A small multi-label audio tagger, trained from scratch.
Training: soap at rate 0.0016, 1800 steps.
Data: 39062 training examples, 11.8 epochs.
Rows from block 10, named by matrix and row number. Each number is 500 + 25 x the weight over the matrix's rms, rounded and kept within 0 to 999. All counts start at 0. Numbers have three digits each.
# convs2: project pointwise conv (model.blocks.10.convs.2.weight, 192x768x1), inputs 384-511
convs2.26:503478538495525504486489498511459500478499509534498492552515480498500503510482466496520476493484549507498529440508517509501537506456440520529488451520525495456541506485458514516461502507498486491532485502510479527508516484494452511533487495479543448549463517508494490495481563484478493476523476454514527550513491505496507500490504444478496475515494533544437534488534506522511512475524
convs2.27:502556545495491478495540550518473543515469436445523502463506494500500478492473527514496488500503476435473530477477460514523489538539529512487487447485536499492471480481502485514473497502473466501519495511519510521497492499525484469490519477523480502488491478478540481507472515480504520564510491455502517489500491527505495479497507493509490511456475477502492510463503496461533498469492
convs2.28:502529532494490486474498498494465527510499471472541487491492477484510476535525508508512459517522515501500490532478495522533515504559533484515515499511505503546491468493515500476470503493489492508507524467527487507475553477516480539465444527471490538479454466493492491529498528493464486505478499507474465465519505540490487510467538489516498492509500477510555503510516500506527506508506
convs2.29:523495450508492507523498512525509477502483482529528463579502475522491521518513480502492504490519501464462470560506490536492460507503502527483526554492509496568522512505482505500494506486524556465528496514482517458487520480445526505487498510496517529498455548459525515525483489503507478494450498487494481500501520455495528503488460506502492498507500480503528506543476526529436524472486
convs2.30:486518475492431486518500455515469509514488499466503481527483437528484458530460497478504510513504483481470533517517524507506455504490521582513508466494502505548471465470485426487534487500477462502499477452553526463523498487464521508493450462496511549562509538527472500492511512486441510504500454558467517498489496498483501527511490438469531502483514494458526499540551511445526518519516
convs2.31:496472501504519519519514532507544505498502505469448536459467488482502499521508498540494520530520497541469494498513512490514509515477494476516471467514507488524484524500495480495496510504469526466531509526488510493537511520496450506496498501462494516477534502470523508512521488489513512505513507504487502477491491500542504472521546500490489533498552486518542527501521472479489459508498
convs2.32:532498474503487495532496475509473458513546525472516526569497496486503518518481516535430523514511532461473503499468515522500501514483488497521466438522480490497510500501494522519471508487545515535508527496499477509505465516535503476506516509508481449508529499527481512474522482540502504496514520494498491518495499478534460486515485540533482504540542499531522432439503483463506494475515
convs2.33:533521479489483460489457484501534496481539528506530507503491470532481532497509473494514487516519473518469502523490523519489458517507492509524549527493514546505502475498481512490463499484508518441488491490521493527522529488519516509503497526479515480528477514482509526492487485484527525511480503510525521509514501413496509477504496515492470522466491473485500523503480519520512510538516
convs2.34:476503490471473499454522491536489514513499525506529496495490535491525509500509477526470582489482487545482521484502511516467486518467504497508506526511504485501468474512485507518471502475492510466494490499468532484489501560492517488474519463536486495461489517445538529505509492485492486454465520524491544528490549499515455504480507482488502506463507547506487446530541456517506455512506
convs2.35:448537503508422492501537503501509503481539549522520507479514472465500476484544513504501518508509529550465501523486535491501507488491498482534531483514530476442532517464507484472502494483496511507493526480460494506465485534557487510478513503516537507454530498537524505491486466477525470513461488473509507534525495453512530512508526545490503506469520504429491493495532505474516496481483
convs2.36:505417480501565495508465484447469467482491481512511488521486545494526508486487496519484502504479492555509453518504464512523544486515519528480501501466502494494465477478549529513484522517516520504501472511473535490471472509464502493509529497504456508496494515469518480531490458456563462472520511475460486506500496497503495518524470479496508457494499506496454468570460474479468463497509
convs2.37:456500497496510455500485467472532469529503478501501484516479544513514483524514480485494522502528478463488492521486511523487530487472515475532505527512509482438493512502538469499514514513473497497496514527490520490464503519481511528544486493535560526518526555522501563507516490534493468530503501488493517505510509491491476512496505538490483502474497501501482514468537517522543505511455
convs2.38:539492473470460506472498502485450465501521463452500531492507491518535477481506497474480465522481484542523491504502471489499503480493534545523498502504502480501464536498420514468492485501480445447481481468495540481512489557516448508509467515517500508458509506484554524523488507526506516464480518546488493475473486505496507503500483512488513533480497473514499519491505503481507502493542
convs2.39:508454482483546543520520497513490521506479509482519516452484464488492457496494528516463520480503472517505513460529485492488541481505506504469491512487445483452552484506497474479534521491522497518533482484542535527521470489515478495503522491477545526484480489510482528513513504477482473518460508461499565518489481492531496513503514518492507507503501500447524474502509477466543515534516
convs2.40:419512490491465472492491538506510484509553497502493485525546498501476523457511478495498503502498528512491482525516487465455469545455517514509453466491492524498521462517489497497532465505528505469461477479488473482495505518544462504449493537501497519510508489473479501521499472505490488494481455448521482492494506484510455515462498486518479506509460479492489514509512499496468489479532
convs2.41:477483489537509520521492495483513471509483458541503482490543497506482477499481518494506494457504510498543539498489496510533502517514519506504478516491492484522510505487522529494494492507573519484514466512559552485498488503445494505516484498519460466484486484535528491516498519522505533462476500554498528499480547487540482520525525478505497505503488528504499539503517526495492537488502
convs2.42:489484454495501509479519545482507523515488506499541495532469500464485487484523511502542494484477540547448505522482510508490519485527485528521486473499529526513545538496498478500498540484486527482494474484541516477491520488561487516507472551520493519520525491525512478509506533475474469490488507504477492544532510495507523499501478485542511491484503514539497436522485512496525504481489
convs2.43:487520507500446479494485514562485529545476523485481492514513486540506492473486496490513495512483511469496490489446509490521496511478463459512530484516464488449502473478469512535543492508512488469463525457497472479496503492459477471491536528496486477470515475465589456493500520477526504512471504491500492493496497518514479476511468485527489525475479484469521426488523557561522546567508
convs2.44:531475460470475513490497533486490491514504427528512530525475508452488549498501525502464521500469478494502503523484500481473527503504497514495481494497521509434479522540479491505441505498480456463498494483474482504472514472546475548504517475547484504474520512489509473440496496524505514507513500439472521503561498486489513509535487507459507499532477514532557509479492497501521485519446
convs2.45:483484499515518456480475474522512506501481477536511482519500472533512507493517495528493518476502518464531451527500495531455494516497490469481505459501475488484536458492543536478521485494539504483536463486503462492531509551507518532524486482490483528478442541479485496484484477467506505505509486463504520534511500539528486509503501510513514545500516479474441447516489474501543477495492
convs2.46:483448517500497533504486526525495522499486480507471528505470536455479546497469469472447503521497486450522492496484527515489445557510510504514496482500513513555409484494468523513525520480526493501507474500481498478463497523503494477496536481516466479503559498504473496521464488511505536497489467458503469510513556497495493511522483469433494519504479492580520477557485505473519454458526
convs2.47:509546521508491504541469501516518517493497462508480448491536511509532534464457506474497480465479492518534528474479499484552484552540506544466442499457486531521444520509429519523512485491489515481514507504429511501489570472539526482488495492456553521513522478531497512496521511518487517492539480526493549511513505507508488491519506484458486502475501547522528420484495537519488470497515
convs2.48:486487519497540495501502496513463513546506555517504491485484511488523564495490500532463490491480500518503521505535523523537502513517529513535478502507468549482545468517525510453494487495509493486498490557562525492529510488520508500469464500508461555534540503515468523522519487499521489527466501456522522488477496441521428481459527504515484508482482456492474538509504465503521501528455
convs2.49:496502507489452481487498454514535518516529486502516487541512489508485499484495482491482480501503499522467478479446524507506516500472471481452493473500509529509470481520480519531498520466503509519533490506490477511492538566529504465491508463469544524501514458525412494494502516496495498525486479518516484505544514495503533493504485481475473509481525527511518460532508451474501481510520
convs2.50:547518479503526558498478470507535502478488472520477484485510538521490481451499491518522511540499542499504491504494503529470482457511487512503494498447439466515512498446480490481496509501537506556474505497512533503514486536505490497468478546495511424481534475486490495530494415504490479491483512515502522506504516478513515502532445475456494516505518523516566478501506484452531508520480
convs2.51:544501502525500478480470519519523520490464516487496484496482542530477517505555499517489458491495517438421485543525445508472482494487510473495499509511544471517476490558484512509505519489471533458485499496551497512489521490509471472498474485454522459515474489484469544503546484488462473525469546475517483506461499498516487513529537497460514518490495526484479523473526498509488521520515
convs2.52:526508531487480522497491493509472500492442493531485485503470478505520485481486510440503483502504489461508511490450532532524538479499484511471508510513464498490489506481446494506531477464500470527498505515511503527516494478553551510474520449529472457520486500508488508506511495573486525469479533500511497502467520466454508526517528518493484486487495485491477511527477508518522525516533
convs2.53:509564471512525479507517459515536494530497501470485520466533488525473521476491479489448497494506469485523515511507476481499547513531492505474498500519519529479460523468539514498502531507521521526507493477538501529511514522462521497495528517533462544518537518452507528478484466499475449525540513538548494525477481499466582502522463494447497480489513487501523531498505449516527523497553
convs2.54:534482502501509495554500485494550495512500505510512543505474520514546486513454538498492526519524504489519543473449513502492498508520507509495501544518518513556495487520510460535476508482508451547496490491493555529495426517516449512478541486523567476492536539517510505491519480470491483510496507515465495499500525471493463513484478518504522518498536530542509422428501492495504473487515
convs2.55:529547494520506499465479466488505478507490542508481497477542521534483484435525497484484474537510514514514524474527514518497493529494538539502502504493446484453477505493501475489470503486484536523501502511518525550484513474454516503498506452517457499489500490482495469478483529515504505500492476516515554497492491517482487468512496523487528498520488487460494463541477517521470487500476
convs2.56:516534478481517523515527503532497498503510475522522512457486521508508531503506468466477500502476513508536518538531490501498497545492515490522468495483513484563568520444510466494536502520540526481488465499506499491514545519477498519526503541487551551476502501499515479509499565528503543470539466466482464476484511523523513496490489524527505468484483522556512512502490480490525511436496
convs2.57:472481486546499564513518501496503540530462509496525453489480549492544509480507516520504467470513512555485453565510535483496505525537482487441489525512484491501437495498477481519471510502485473500518476508545525486496525522549474480492472500517421502457490480491551509514458508510497466507514515482517491471497497487520501503498513510501507531490516487525457464520481521529491531484496
convs2.58:472532503527529485496502460545504452509466564498517492501520497520451494520517477482514517534514534546479483502523508481530521473476475522517529457509475478496495490498521517505480480543443484477491466539486501500515489461502475540536499526475485483498502498510487473531499505503546514503504527524493497471510534538466478518513507507497522497481515517531523507540493494523499546533514
convs2.59:481475482486463488485481502474499485474486529483481495482484485491483524477445522508484500464543483523489524497475486505514514537505473532523516523499562473485544497527508483503474522484519499546504528509530483491541490451544524507493490551498501524477461536520537453497478498498479493495504525516472480466480528523500498473481503486483482460531494500503527509480536467481514513532491
convs2.60:527504548516478508468464486498520525514476468513484496480525562490521522439524543483504521457501498494502494504485503516504468461493539491507507536521494494491484509515485504479492494490525519527505488525496518508510472503507507507508507553483485547558485542516485479499516501462489551492469520505498520522475492506504498504476483512480463520488525514470497534500483512517485473482516
convs2.61:508419500507526489464488461515480520521456455480510479505498500522527533514532516509528475506534494567494523523507525472472513513537498515520486520501475542473512515489520526520499530536491488498515505464471501504513499454504531503500483502528459508486560471484561483464502515529518557488506519501495488500514510483480503489539476527531528520474521491505484508485458521485549526538500
convs2.62:518476449475483511529490514458513516510514535528523510526503479481486469487535488508513495500489527445494485464497494523428461504504502488505486575511454452501466478539478514483509496492471492463516513485473503494486528516489484483502519484491462520506495513490538486484503512547478510491485466492489537495514490445502504507521508531499490520490503523494488481501515474504516526446502
convs2.63:468539501504504502455493524519520477485522499484495454534539516494460500503484481519544483464525505528528523470500487497520482505444512540505508420472525501527479483495492490509512505528508527504490489502498458517530492499514518513496517507510433459464533492495488484503505507501534508431496506479525511458508501527509501478519478487467514507474485485511510498478545543495517480483494
convs2.64:504499490486519494513475523490485524542514491478472519531530513459548519522515516495480473512481471493511502516470536506469501488473488519520511503468477482538500540518535498483494507495509531455494484487480506457523491428499534514497488539534536537479522485519545472540498504543506514529497532526505475525482541461529483514489438519507518522484498474495559452454475491474533524510505
convs2.65:527507510493460487516511468526544527502487499484534511520499485500493484529468493508535512504506433517511512524500504478475504538537491509452473473502516501476528509521493516509584515497526522531515503489508502480506560456429484502548523465512525478517486485443537492535498507523523457525507512513501502551464480502472475522540433497497518523499509543520540495510517504524510475458531
convs2.66:489518513516492495505451480488511539525482522534485509471539502512528449496538460508517465502524490519488493526496507492509523495521458543518525509502529514481489497480495520493483505506512534532513511507470503523515507519512564506511506493536522509508527519483437510486513503509507557473486501498487527509492483466509473501483476521517490509488471509490509476512526501508507496462527
convs2.67:500478466493520485516469473529507525495510506517485495491506481505526526481499525522460510482532471518488507453504493496513468536491499536505524549495491553493476488496491514473500551500488475530541524522497455489493537518506485470499504513497513491498517456494507500441475480502528512489493521542473507526482518531561536501458527513512492477509529491490533517480520462498459501498470
convs2.68:497525495487518477500517538490503494487501537474514496498494498503465477500544494489490480480498533557470488493455517476455486511529514529533522481507528483498527543498518493517550530494519512515493543461491520530500523523513437461515492556492472572524482488482533477496491488511525521514502495509539513523479529472512527506489525469502492481477490495491503514502499535522516502522503
convs2.69:472499470463399499491522534502551463489521492482481479460519494474512494504513513511475487456508515487533486470495520478496454459492514507486509556496505485498520509489524497473479518507469508532508474518513476474487510463506514475535549499475517494523508501528493531457499488502536511513507512509501505432487499489483460507465497500500499510501499479499475508519529492471500489517475
convs2.70:470499494528515453492509470482486513527518533541493500464488515518457465496465492493475483510495469489552486504474503463486439484472508518566499463469487493491487511496470485472497484509549494502486481487520540525526470516474519516528491514488435453497476483460519471478528523482450524522513531524494496533451472478469513522500493484470488501494466467469542473495478486467486522501488
convs2.71:497498473504479497512518501445463510498487491506517473504471487496515475487503477529503497500508517450483514517488515526522481478490481508509496532469509501500499503523499478506476501481487481467489519464504486515507515467496490479478481541482444492486521488485539456472484485526429451523492511492486505481521485467448520494512463498502483521500504493467490526530535479498461498516526
convs2.72:513491503477508475492522507525518482486479510481485441489519491522522500546495554487543512533476480506509462492482509489485481494511516510505519494502514510508495506506494488514489485505518453508474517481467483538498506465519478525491477501472444459458533532526499488532522579533510525488496488490520479523511466504464515481505470512487506471491515520505525514486511455503488507476521
convs2.73:486506456478475505495470517532543505509501516506517489506489522460497500514539511471502522540490485486482484473504514530500477474505518499537539474525558529491466506497501509476489499490474497558474517481496501523505526463501500524516503469496489491525529511528484503464501537584530467516531487480486486511489507517499509530522509478508493443528489529510507526534539489517514474520505
convs2.74:504559480484477500497483521462498499492521499504481514547504491475447524508518491510460467497526516452507529499515491504457485523471495544483509541476489496471500458539490462499484503492494463443469476525501492502466481484433488526466479490479536508519538510559493513497492491501487525510514495494511498491479486532491538484536510482511507499467496524528586462511527510556505510477479
convs2.75:489480522485545489495530569497534490449541496509482507512513472535467489470469502475496474510496560522505508508502525480517511493543519440528446516479492533498562506497496492526492500492506500508523528516507466432468530506495481515474511518510544511471521533511543471444488552538488479507497508514539476491513512522519493490492504502538482485531492510533504498469519518499468516459501
convs2.76:511478479510495570473475450507471500471483497528510518483470476499528473507513483509486525516491509449522465525505509515472491485540519489512471519506494479527483497480483508483505500489501439527520496517445479504482484499531513515470492512493462462506486527520485484537531513489503485472529496516483470515495500528477464516476524500508502515474484495529494453530523550481472529480490
convs2.77:493542469529495533516511482459532503507484511538484529481546539488489481492480516514477466497474532448491512518460482466484520476479523523515531531485483524497508508509463519493497514505515499565500507509533548491498518497455457506486545559483556464485528514504492543487508537535480501565474503483490474500512508493509511502491499527503489469472529450487524572464491541471506460461487
convs2.78:473502492492489506517521557537502485483488491516508501476487485503548521516472500519499498510489485490524544512506493475487522495527498513521517483472476463539509499480489500462542504527520510458522503472463492507481512512511512517462481524532434502514516513530551488444462500548549501519515498469503470471523493466494525488499503522475501493524531506446537478487479502477492479543502
convs2.79:532513500497523504516558507516559468483467503495521512513467522523515535493506487503480496493486480488489543480483491514488449512484474531537514486544480539508460503510478515483531471519516559504490474479447507503444465510550529463516482446478527525515468489504539544480496538468458499502510493454523520492519554486469514521548473466468474505470492505509531494508504497488486549499487
convs2.80:495508517507500517505531490536491524524502478524472534508476494521492516504504508518538501534462511540419535508506479545424505503509495563520506535498497529490506493494541528495498484503544554521501524474460474573489531543536489479457559558498541463494477531560512476524518524518509466542480510483512508522440493452481510481475528470497505528505554528534512486488523447485495471551521
convs2.81:463451487506491453509492517523516499493501494496496524533512500486523529497509479487476458541463491562499530481487472482455513494494510522507478495527490495428515488507523484510500531505483450498501495487504512489509506482488510499506492507502496547520474528543483500437462496534539507492509475508538500495489493525529540494518493483531479522496535486562495513489470486486481484525505
convs2.82:457513534487494505501489490473512488465552507487493497452477501519474460459515445508531536510480523534475538516526481476454486486511499450524483436438493515506506437540543505496496464490475506517509489503488485529448474500491492543491477462531548473498507510496462530486512482478545492524512502507496485528494494460487535515493498464527530512506517485464538538502476542498485535495516
convs2.83:499459530471481463497501499520496551486533500502500508505536485494491532519463522508521518522457502503471480525497488487509470498469487518556508495475478480482518468520484491494497490464572471519487467498506483467435488497510496517485523514490436496541478517508498449483515485491478551527528504475457487526510514490489452497523539522530509472507519486496510517489492476470498470455458
convs2.84:505488473491499530475515480507492509491522540512478494502468483503521537504503533520501475509492563499481520494526483496534484502510511518500518536552506479510474505506542499499474502505501494486511454524492501560515483447497469516495514494503485484507490484494510490474512508468502508510462487460476510479468504493474482499508467516462511470480493486484552512521480425555473469490529
convs2.85:460526517462520482527535523532488520468458481519504500487517489469481492512489518515553500480530493482519511563521492509494468525499485485460524472467492516500471506480499527499512482482503548542514525517518520500489505504503512481501497479523537479532505492495464501499540493489524545511510519477510519526494516484499479491472505475504540525498494482486464486550512469491485496478520
convs2.86:521435445537541491523472536494507491515528456538465481469493471486507494521534552474521466473534537483485517496477432499510502498563523468503523510490515570536505448540449508495495477514513531483479499507472552512508515497507489489509502475511462461499508504502464436488482450540508472468484513519525500514493552501529455503487473493501501507504490479528511474523447463473481482492487
convs2.87:497472507494538538483481534491506460530485458498494487498452484465503492497495504473494539492517477528509465464500471497521449452489512529543525497490503487513482506494504536504486490484460477484496520466473513508520510506504487499491495533495511467501503533527505512526483501510530475507480505481490519485507487519507506481446524506478519492472482502489581578467511509516462513519491
convs2.88:451488457526480500510502498473461517551577554514528499486489481475493492490524514490509499502526465562507500486492471515483487476457499528471484479495501473462504511517514490490460487474497456454453462510521471518454478464479514527512519516482452526476527484509541438488544513500496470483496501526457495477515522502527502519488510523493482511491508544441524549576462515547510494543471
convs2.89:510507484500554509493471486518505475475520480492513484509498489476497527528478514509520470477498521487513511470520437529495479472551503488480522466502460506527471511487530495477504489488528570496507500478509492494499519513555524508512503482493493481475528532483494478519495547522468532498465476500528523482517454464484500468546521469489499481494499507504524511480510531496521504449533
convs2.90:525462473528508506537499511458511545516490503531506480520512534503520536513543491508482472486499549505504520504468508496486493497432515537485522507474513509534494497487506482510478505497499448500513490464508537488518533505502503507500498561503541499480547499466523529505509486468505524509512496472512492495527490519486517527480518493487504486512488474533534485535461486539528487498478
convs2.91:503541531473521451517485503573491519482533473511476520512534519519514535484492462495482519509518514489520478478508542501530466506532473464477510485473493538492490539492450473480513503515482505480526499481490506504532509516518505516443501471493484477495453494468471509525480490499489474473533508469522544515479484527505482476464481475473495487502511484532432478491499543504457502509509
convs2.92:505471506485454520521509492540476497451526479490498480494477441490509521478484506489510492517483481527502483469464515541507507502502482480531507509473493511529499513514458514487491472469467538516507499466455504506503477485456469513503548503533507499532507512466495502505477490489499490523494522459506534517491526523524468491479479497484497491505482510537511482483478523513519479466530
convs2.93:482464481530467461494452462456467487533474485470497568460507487506479476513473500540499496506543493561461477509474458513473521499543484561564488455503495516530503440493480501509513490491469508537532517507534487482479491539498469492516502501482472462505478484528501476483481489519522530452509562446518493471498462500533484488479528465491540478496482488536463474504469529518517528460475
convs2.94:567467546501442477470479492509506516457517474499492506471514486532493446516484489492455502492523484497503470528480519494485522499477515524481516512508527505424507506486485471542545504525538501476522500526523473500466532492537506470486492514499465513506540483509543460493492516470459454528500522480474470516483542509505444502491489518504487486480496510497529468469501527528471497525487
convs2.95:547470534509478539496514514489438520513490508554515495531509482503530480453510473479513454498501502466523486498499492512517499498544499467512495528533535515508484505462514519518460490511499510490496510509470512523509519485482531490451511503498537524496502475493484518542491481499515509472473492532489518514478473514490496517500550502459468516486500475443556542520508498529484495499491
convs2.96:500504506483518478476492455547509475507481492509519521508486531455503507480541544498533514530523537501480483472462519522508475495536533483558490459512505493496528436473511482474460516507518474482489491501462506504491496488470496501462488475448475505454492492486479425504512486466505505519555491479469483493491515493493487518493471497485510513519509500475550494470501464487468481511540
convs2.97:477541471472460501458470486512490520496505528480490497500487500493487466464521501509480478528508506510508485515512461469499515510520507516503489528497504479523518479510555502517452494483510478508484527499524493517476496488441511506488494545523442473553501543561520452489496495540478529494498483487529505503510480483518505519504496459485468505499496489502526481500474551502538497481509
convs2.98:485531548505500492492491529534492525494502511448490487442513508502493507459494465468493504512481483494469504512489492515453498533528491431474508489519510519543456476456449498508475503518501474483488503512541518476491510523519523518482487518495464482513490506479545543491518469475500474487487538499479511527516494485513474490499515500489510500516498455533587537482524497532533494479496
convs2.99:482451528479499536524485475499521512488512497529546483504482457474463514528487499478479524518501487514487473491506508519449528497515494495482516525486489477523500489504509500510479507491455484473501492511509466518496500512461482499497533492454461514474481451549475451536509486503475495502494459509495534484506521466462483490525515477498502455534476500481486484463481477504492527518480
convs2.100:499505488503476510526529486519508527490498477481490494480496466509491484516497513511528494501489465485510499442486479514510506511543479485507516489486523510494498533517479480486509516517512502480472505536480487518478486550496536484469531458494520467478493510497479517518486540505511491469524492521448504505482524520491539490497521508499479503472480516574484502526492474480489502537517
convs2.101:526505526505551490519476480483491446470500520516485509464525474528458482492495494505474505478499486493507482477473488536494515476494502516506507494504511443490551468481499466524469456510505470591495495515495498500479526471499502490517522497519562523512467498472457515474511487477491446519515480495480471479488511517501464544504515497490498492511518516433473527505517482507488483503479
convs2.102:480516535535519544510483457471497482491499510480498461496513507535481519513504524519520510520488456521533510521503498469525496529511538484465506462495483500531481509494459464503542477538518457550499536482526495533461510501448523531521469483536548464503514491493479487539519490514525500482500503505477472507497523520452506524464540513458526455484464527463548513499493520490458508508514
convs2.103:521516472531499500453479466490543508493502496479505520470492517487482475474526469457530512488480513498511522545499549472476461463482484448501518544488493519478526491486480516549483519515513519490507519513492486522513492529521493517491480480451475446474496515507502473482467447544430557497487512485517484502515541501525484459516521487504476506483511482462522502467500494483465476533482
convs2.104:499523495508506509506462471490525552492500488537477500474517498519515477503525466518549507506550535530498523521504519556514498511495479467515505512541555504536489557450505492477528502480456502478509548553526492479557522518522505499503534529466514492509485504466550492539457517522492472527511513508520541564526440544516505525507512511483518477487521535498507464521465513472505470470488
convs2.105:480513476537499504505495432485487494480476435450524514497472511498491535499507487494493448463521475436486461480482495498495515513511506471492535505512533521487480525477514489476497506519519428500502486507530527520537486439455521511518491491517494487546510543474520485556497501496548511534534485506522486514489465527504493498495477514461491490481511475459466496504499466515478489502496
convs2.106:492483517525554499484488446507503500551524512542484520472486497510505524470507512458462437510498466495514511503496500514534499516512514510522538558535472490497515526492510523496530505510502460479491515507539500492512468472499497518486479557484512460489532517489471475519477499514478492495523469507478499479536513480524505503492445520502472496516536515427475514547488458491513499512478
convs2.107:532501478531500478499483512474526496515465548492483497454472509478525501493519482472515500509468512478509506514514519493484521525455517477478508527499500506489561491514495471491457522496495509447491508497500556485498543500480451518512487531468507546478529509511522490470479527491486511485494530538519534527499486521506470536499499487531519470491485482477458511516507544459526508495493
convs2.108:503540530517458503505453471504491526506533491450494511503478548485474511477517527513518517508506483528492485469510480504508496485469501516466536510484498528541497534510478503483498518492520421523498481477466535500496466503528485494488532497453526560505492496513447549518483502517517440491524512517498466532531530508483523521529466554522496505486505520467469454504504473462513503523509
convs2.109:478536509505494504511519486531519520437504538497510470545464496523507457493537503497457487531523512478486516560514519493507495540502511481543480485514548484500521507498488518506492464485481475520482515497490493533498505454478504530498476511483521500489522526507440490446458477503460486533561492529525469490482510506532509508473498497509470530499514459451537506524477469534493505514524
convs2.110:486504510486523439489526534479481493465505501506529523510526487507466524495480467504514487504513503446490512534497496483513518524557490472504512448510491508499526497483485514506543510472531475501515492505547459457459514490517528524504493515486508539482490528528463501480463539485460517412498514538515481458512481478514474477480514492532522488506492494482508446494494494481493520510524
convs2.111:453539476507494506494491525459525487504533518527469521495481479500478500547490506476520471530455520504489459480479492505516472486497509520502540493511481534436461481520497499486525462503489525497510463489509460556500492491505479494500513518458502510516520491494501534473512518524499521493517477517488473447515488482464503477507544511465465506492491528480459517507531499437480490505503
convs2.112:524475551496499494514499474493483495527503457507484505531438528513508505464488517496494494519523488469495486499493499502492510471523503523524497544515503530538522502487480461476445493498467533559510529476501517466565438496491505488511503501515552480483505537483484479462535545511503500520484473539530509478485515539493533484494480538492521545464505513485528475525541484524463529540504
convs2.113:511466461502481479517514504535531502503500493516486515489435474498474499468483512493494494514474497505516504494540487489497501489486512496497504506487510492533486447481509538507507538542523467485479481491498498457453506456520527499492461494514515517460524490501491465529464498472519428454485502559525511475478485471505496487485488483539484479513470463507514499471473530463519546455484
convs2.114:484498472517546535480487480459521461488488524474508507490499535511502530497513495512508467483509512502508499507511506503510534527498489481474500455479542514536480498510477503535503526486503508538449501511512513519463506467489545491515484473531502489507442504555458475500519519487504488497497467505461492488514512523497506494490494475544516506499513500507514484511472490489512496486512
convs2.115:497498549509458519505482483489486426519485463513491507494480468510501507463510512473477489496477495491473524518469497505493519477514518549496513521483518517505484480486485499496512491499502500475505505495559497509498489511511553512537496482466535524489508489482451484524470481548489476488539498476488517476477515475488496488513507528485521495484473504479478460516498522493531503494468
convs2.116:496476522506440534484522465500534470479493484485499502488485459497531537537513489489493516521503486518489481498478510469524505506501530507507513481456516476540473506497477512505540522509490502490530475493507505470525526551514531489525511440494551491527510515459479489465528562519513494465512520492524512496511532493525475467521499483479511471513529504546466520472494523509456494559523
convs2.117:504483511519523507472492500521499500493502508483499517535488499490491517483478486494463473494506524505482541490532481492495509492482470437477481480523497489500513477512511501500485500530543585497520490507495503486502503477505544475507499493493560505494473464502502510505499478461478470520530509493483475467515491501515533504481496462527490525495525513465538476505474472520502526511503
convs2.118:547435486517518502469530498464488511467479524525520522471518532517505533489491475469494500521532501470454490520465482484488508476512486470525477510533539499517506496516521530509520484500490451545520494517505503508474459540525512510487493471493551470447478486521467511467499515529498520490473527473534513498494505523534503495503509501462479494510507486506517514472495528509462481478512
convs2.119:470496522503537511478475495502484470467469523473517482510484455503547478510523501469529496514541516537537506452515493491511486512530525468503482476476441501505523525506533485506565493482596548565506532525535507437465541495472455474503496533479521479507505499521450542496519456458507516505524494500518470490502526478500484489493477481543511521468506536492477501488512491498468488491473
convs2.120:487434505544524482483477471462517511530468509517499514518475547481512502521490508465473503473526502503490493466499518488535461530467496540475527531485473493506497481516486488503485485527544544524503533476495512492511500495485531500487499455508508503479530537522505495447529516505518491494477480517515499504517504521490484486504508498476476491480514491488444484533542489488478512525493
convs2.121:465437500494491500516487477506499467499497480478474489499513515489500511520521476522524504529464493511489486525507497531500475464523541509489496473468472509487506502489534516509501466465504501493512517501532504482475534553556520500499516500506503498501501536525542486485487480503500497452482489490536483488468534492516495501496523513507488497517510522468493482508516514525535505483497
convs2.122:540523524480519522541525512472568517511521550436498508474441432526494501510447497507515493478479510473527489462486484518530511468470530514498489548506431493523489473483466503429457514539519454512493504521465480486446513492480477460475484513528531528547481481497523479487484525514515505462512473520496501479474464470445522515505519525481499517486475493541493547489539523467587545532496
convs2.123:494527521490488500465481513497505473493510497471509505516477520501507476503535484501529503502463484551522450514501471489458503494527485503504512477507508498533505478506535512509530494496520532492492502479547471513505541484510482493501467492520517511485512503516488556499514445497502529531507488489499507506488516492486501458495509488516496482513477521479542512486494493512525497493479
convs2.124:511505555481490482471467513519472531484457478528531536479526485466468423479511453500515491487514509483500477518511528549483542518523507518516524527495474514547532523504466511481492514496512520507526519500499513515456480517457535483534506537485561531491510523496496486482511497517520492483500503470517482474491507480483500513484494522475501471524474519496491504520492488519528543529522
convs2.125:496502534485504514495502510546480506532486506482499506491499493481478501496515538498514515527501471472491478478485541561469517534514508483527519519486558509514466494554532508451499508531523551496491514498524499508523533487444450505499475534474457494546496480545518503470468455510458515533482492519529476444498462488515469500516525518502498504503498509497464490460484459506468490529442
convs2.126:537460508507500505510463494482507515488500490548526531431513452505495472460495503502510515501510495544488494497528500446508490506543496509510497514491530496485458514519495479523485524520496546506529476469452522491532518523513511507507445502466434543485494485483491470483543501515526503526499522503505501489493501483525449515523492512497529524524519528492505483529480537490455514515512
convs2.127:491494457485533496474489531468510490492532507502503514491454518468466493503498462505488547479494505472471494489472525501471528483442520469541539507512520511496453508450507472508477469491461530494466498509503504533533462522518481536471501478515458468515508491480507463540518490543510493506501515515463515526490495533487470487482484539520482528492499513502500504540486448523488532498488
convs2.128:495500483490516510510453480453544543458463489491502525524469506485528512514538530500480499514511481505524492485519481495533481480513521486462487533511455493484508476516513495464482480525511469490502525512481527488470537516485467489489534517489558497466533502496510481521475549493515518494499507493489504478485483478502511503524505475488508472524514471547487472528486522511485520505485
convs2.129:535448515487546520466530466484514512507495501485516502518496511550507493514484497474510495469520496577537476480474514470480473498478488523531526528489489523531525523477488515480445517492553533473517522475477486508484500550543510513516519498500525483502491496523547496521525540577465549490530505501515533496515548492499594506551507506485470486520525528459510551449504488501467504547509
convs2.130:507462510483480478474498500457476496457500510528529502493510457480446499489552502509469545496465530475513506442507532481486488486489470534493476547496474520532477495492569494529526491483501513504500502507494504465496494470509530523517493516506465443497490506480468515507497539508468504528511505476528483566482510503537523497527497462482499507522535513507488523556519502534485521470487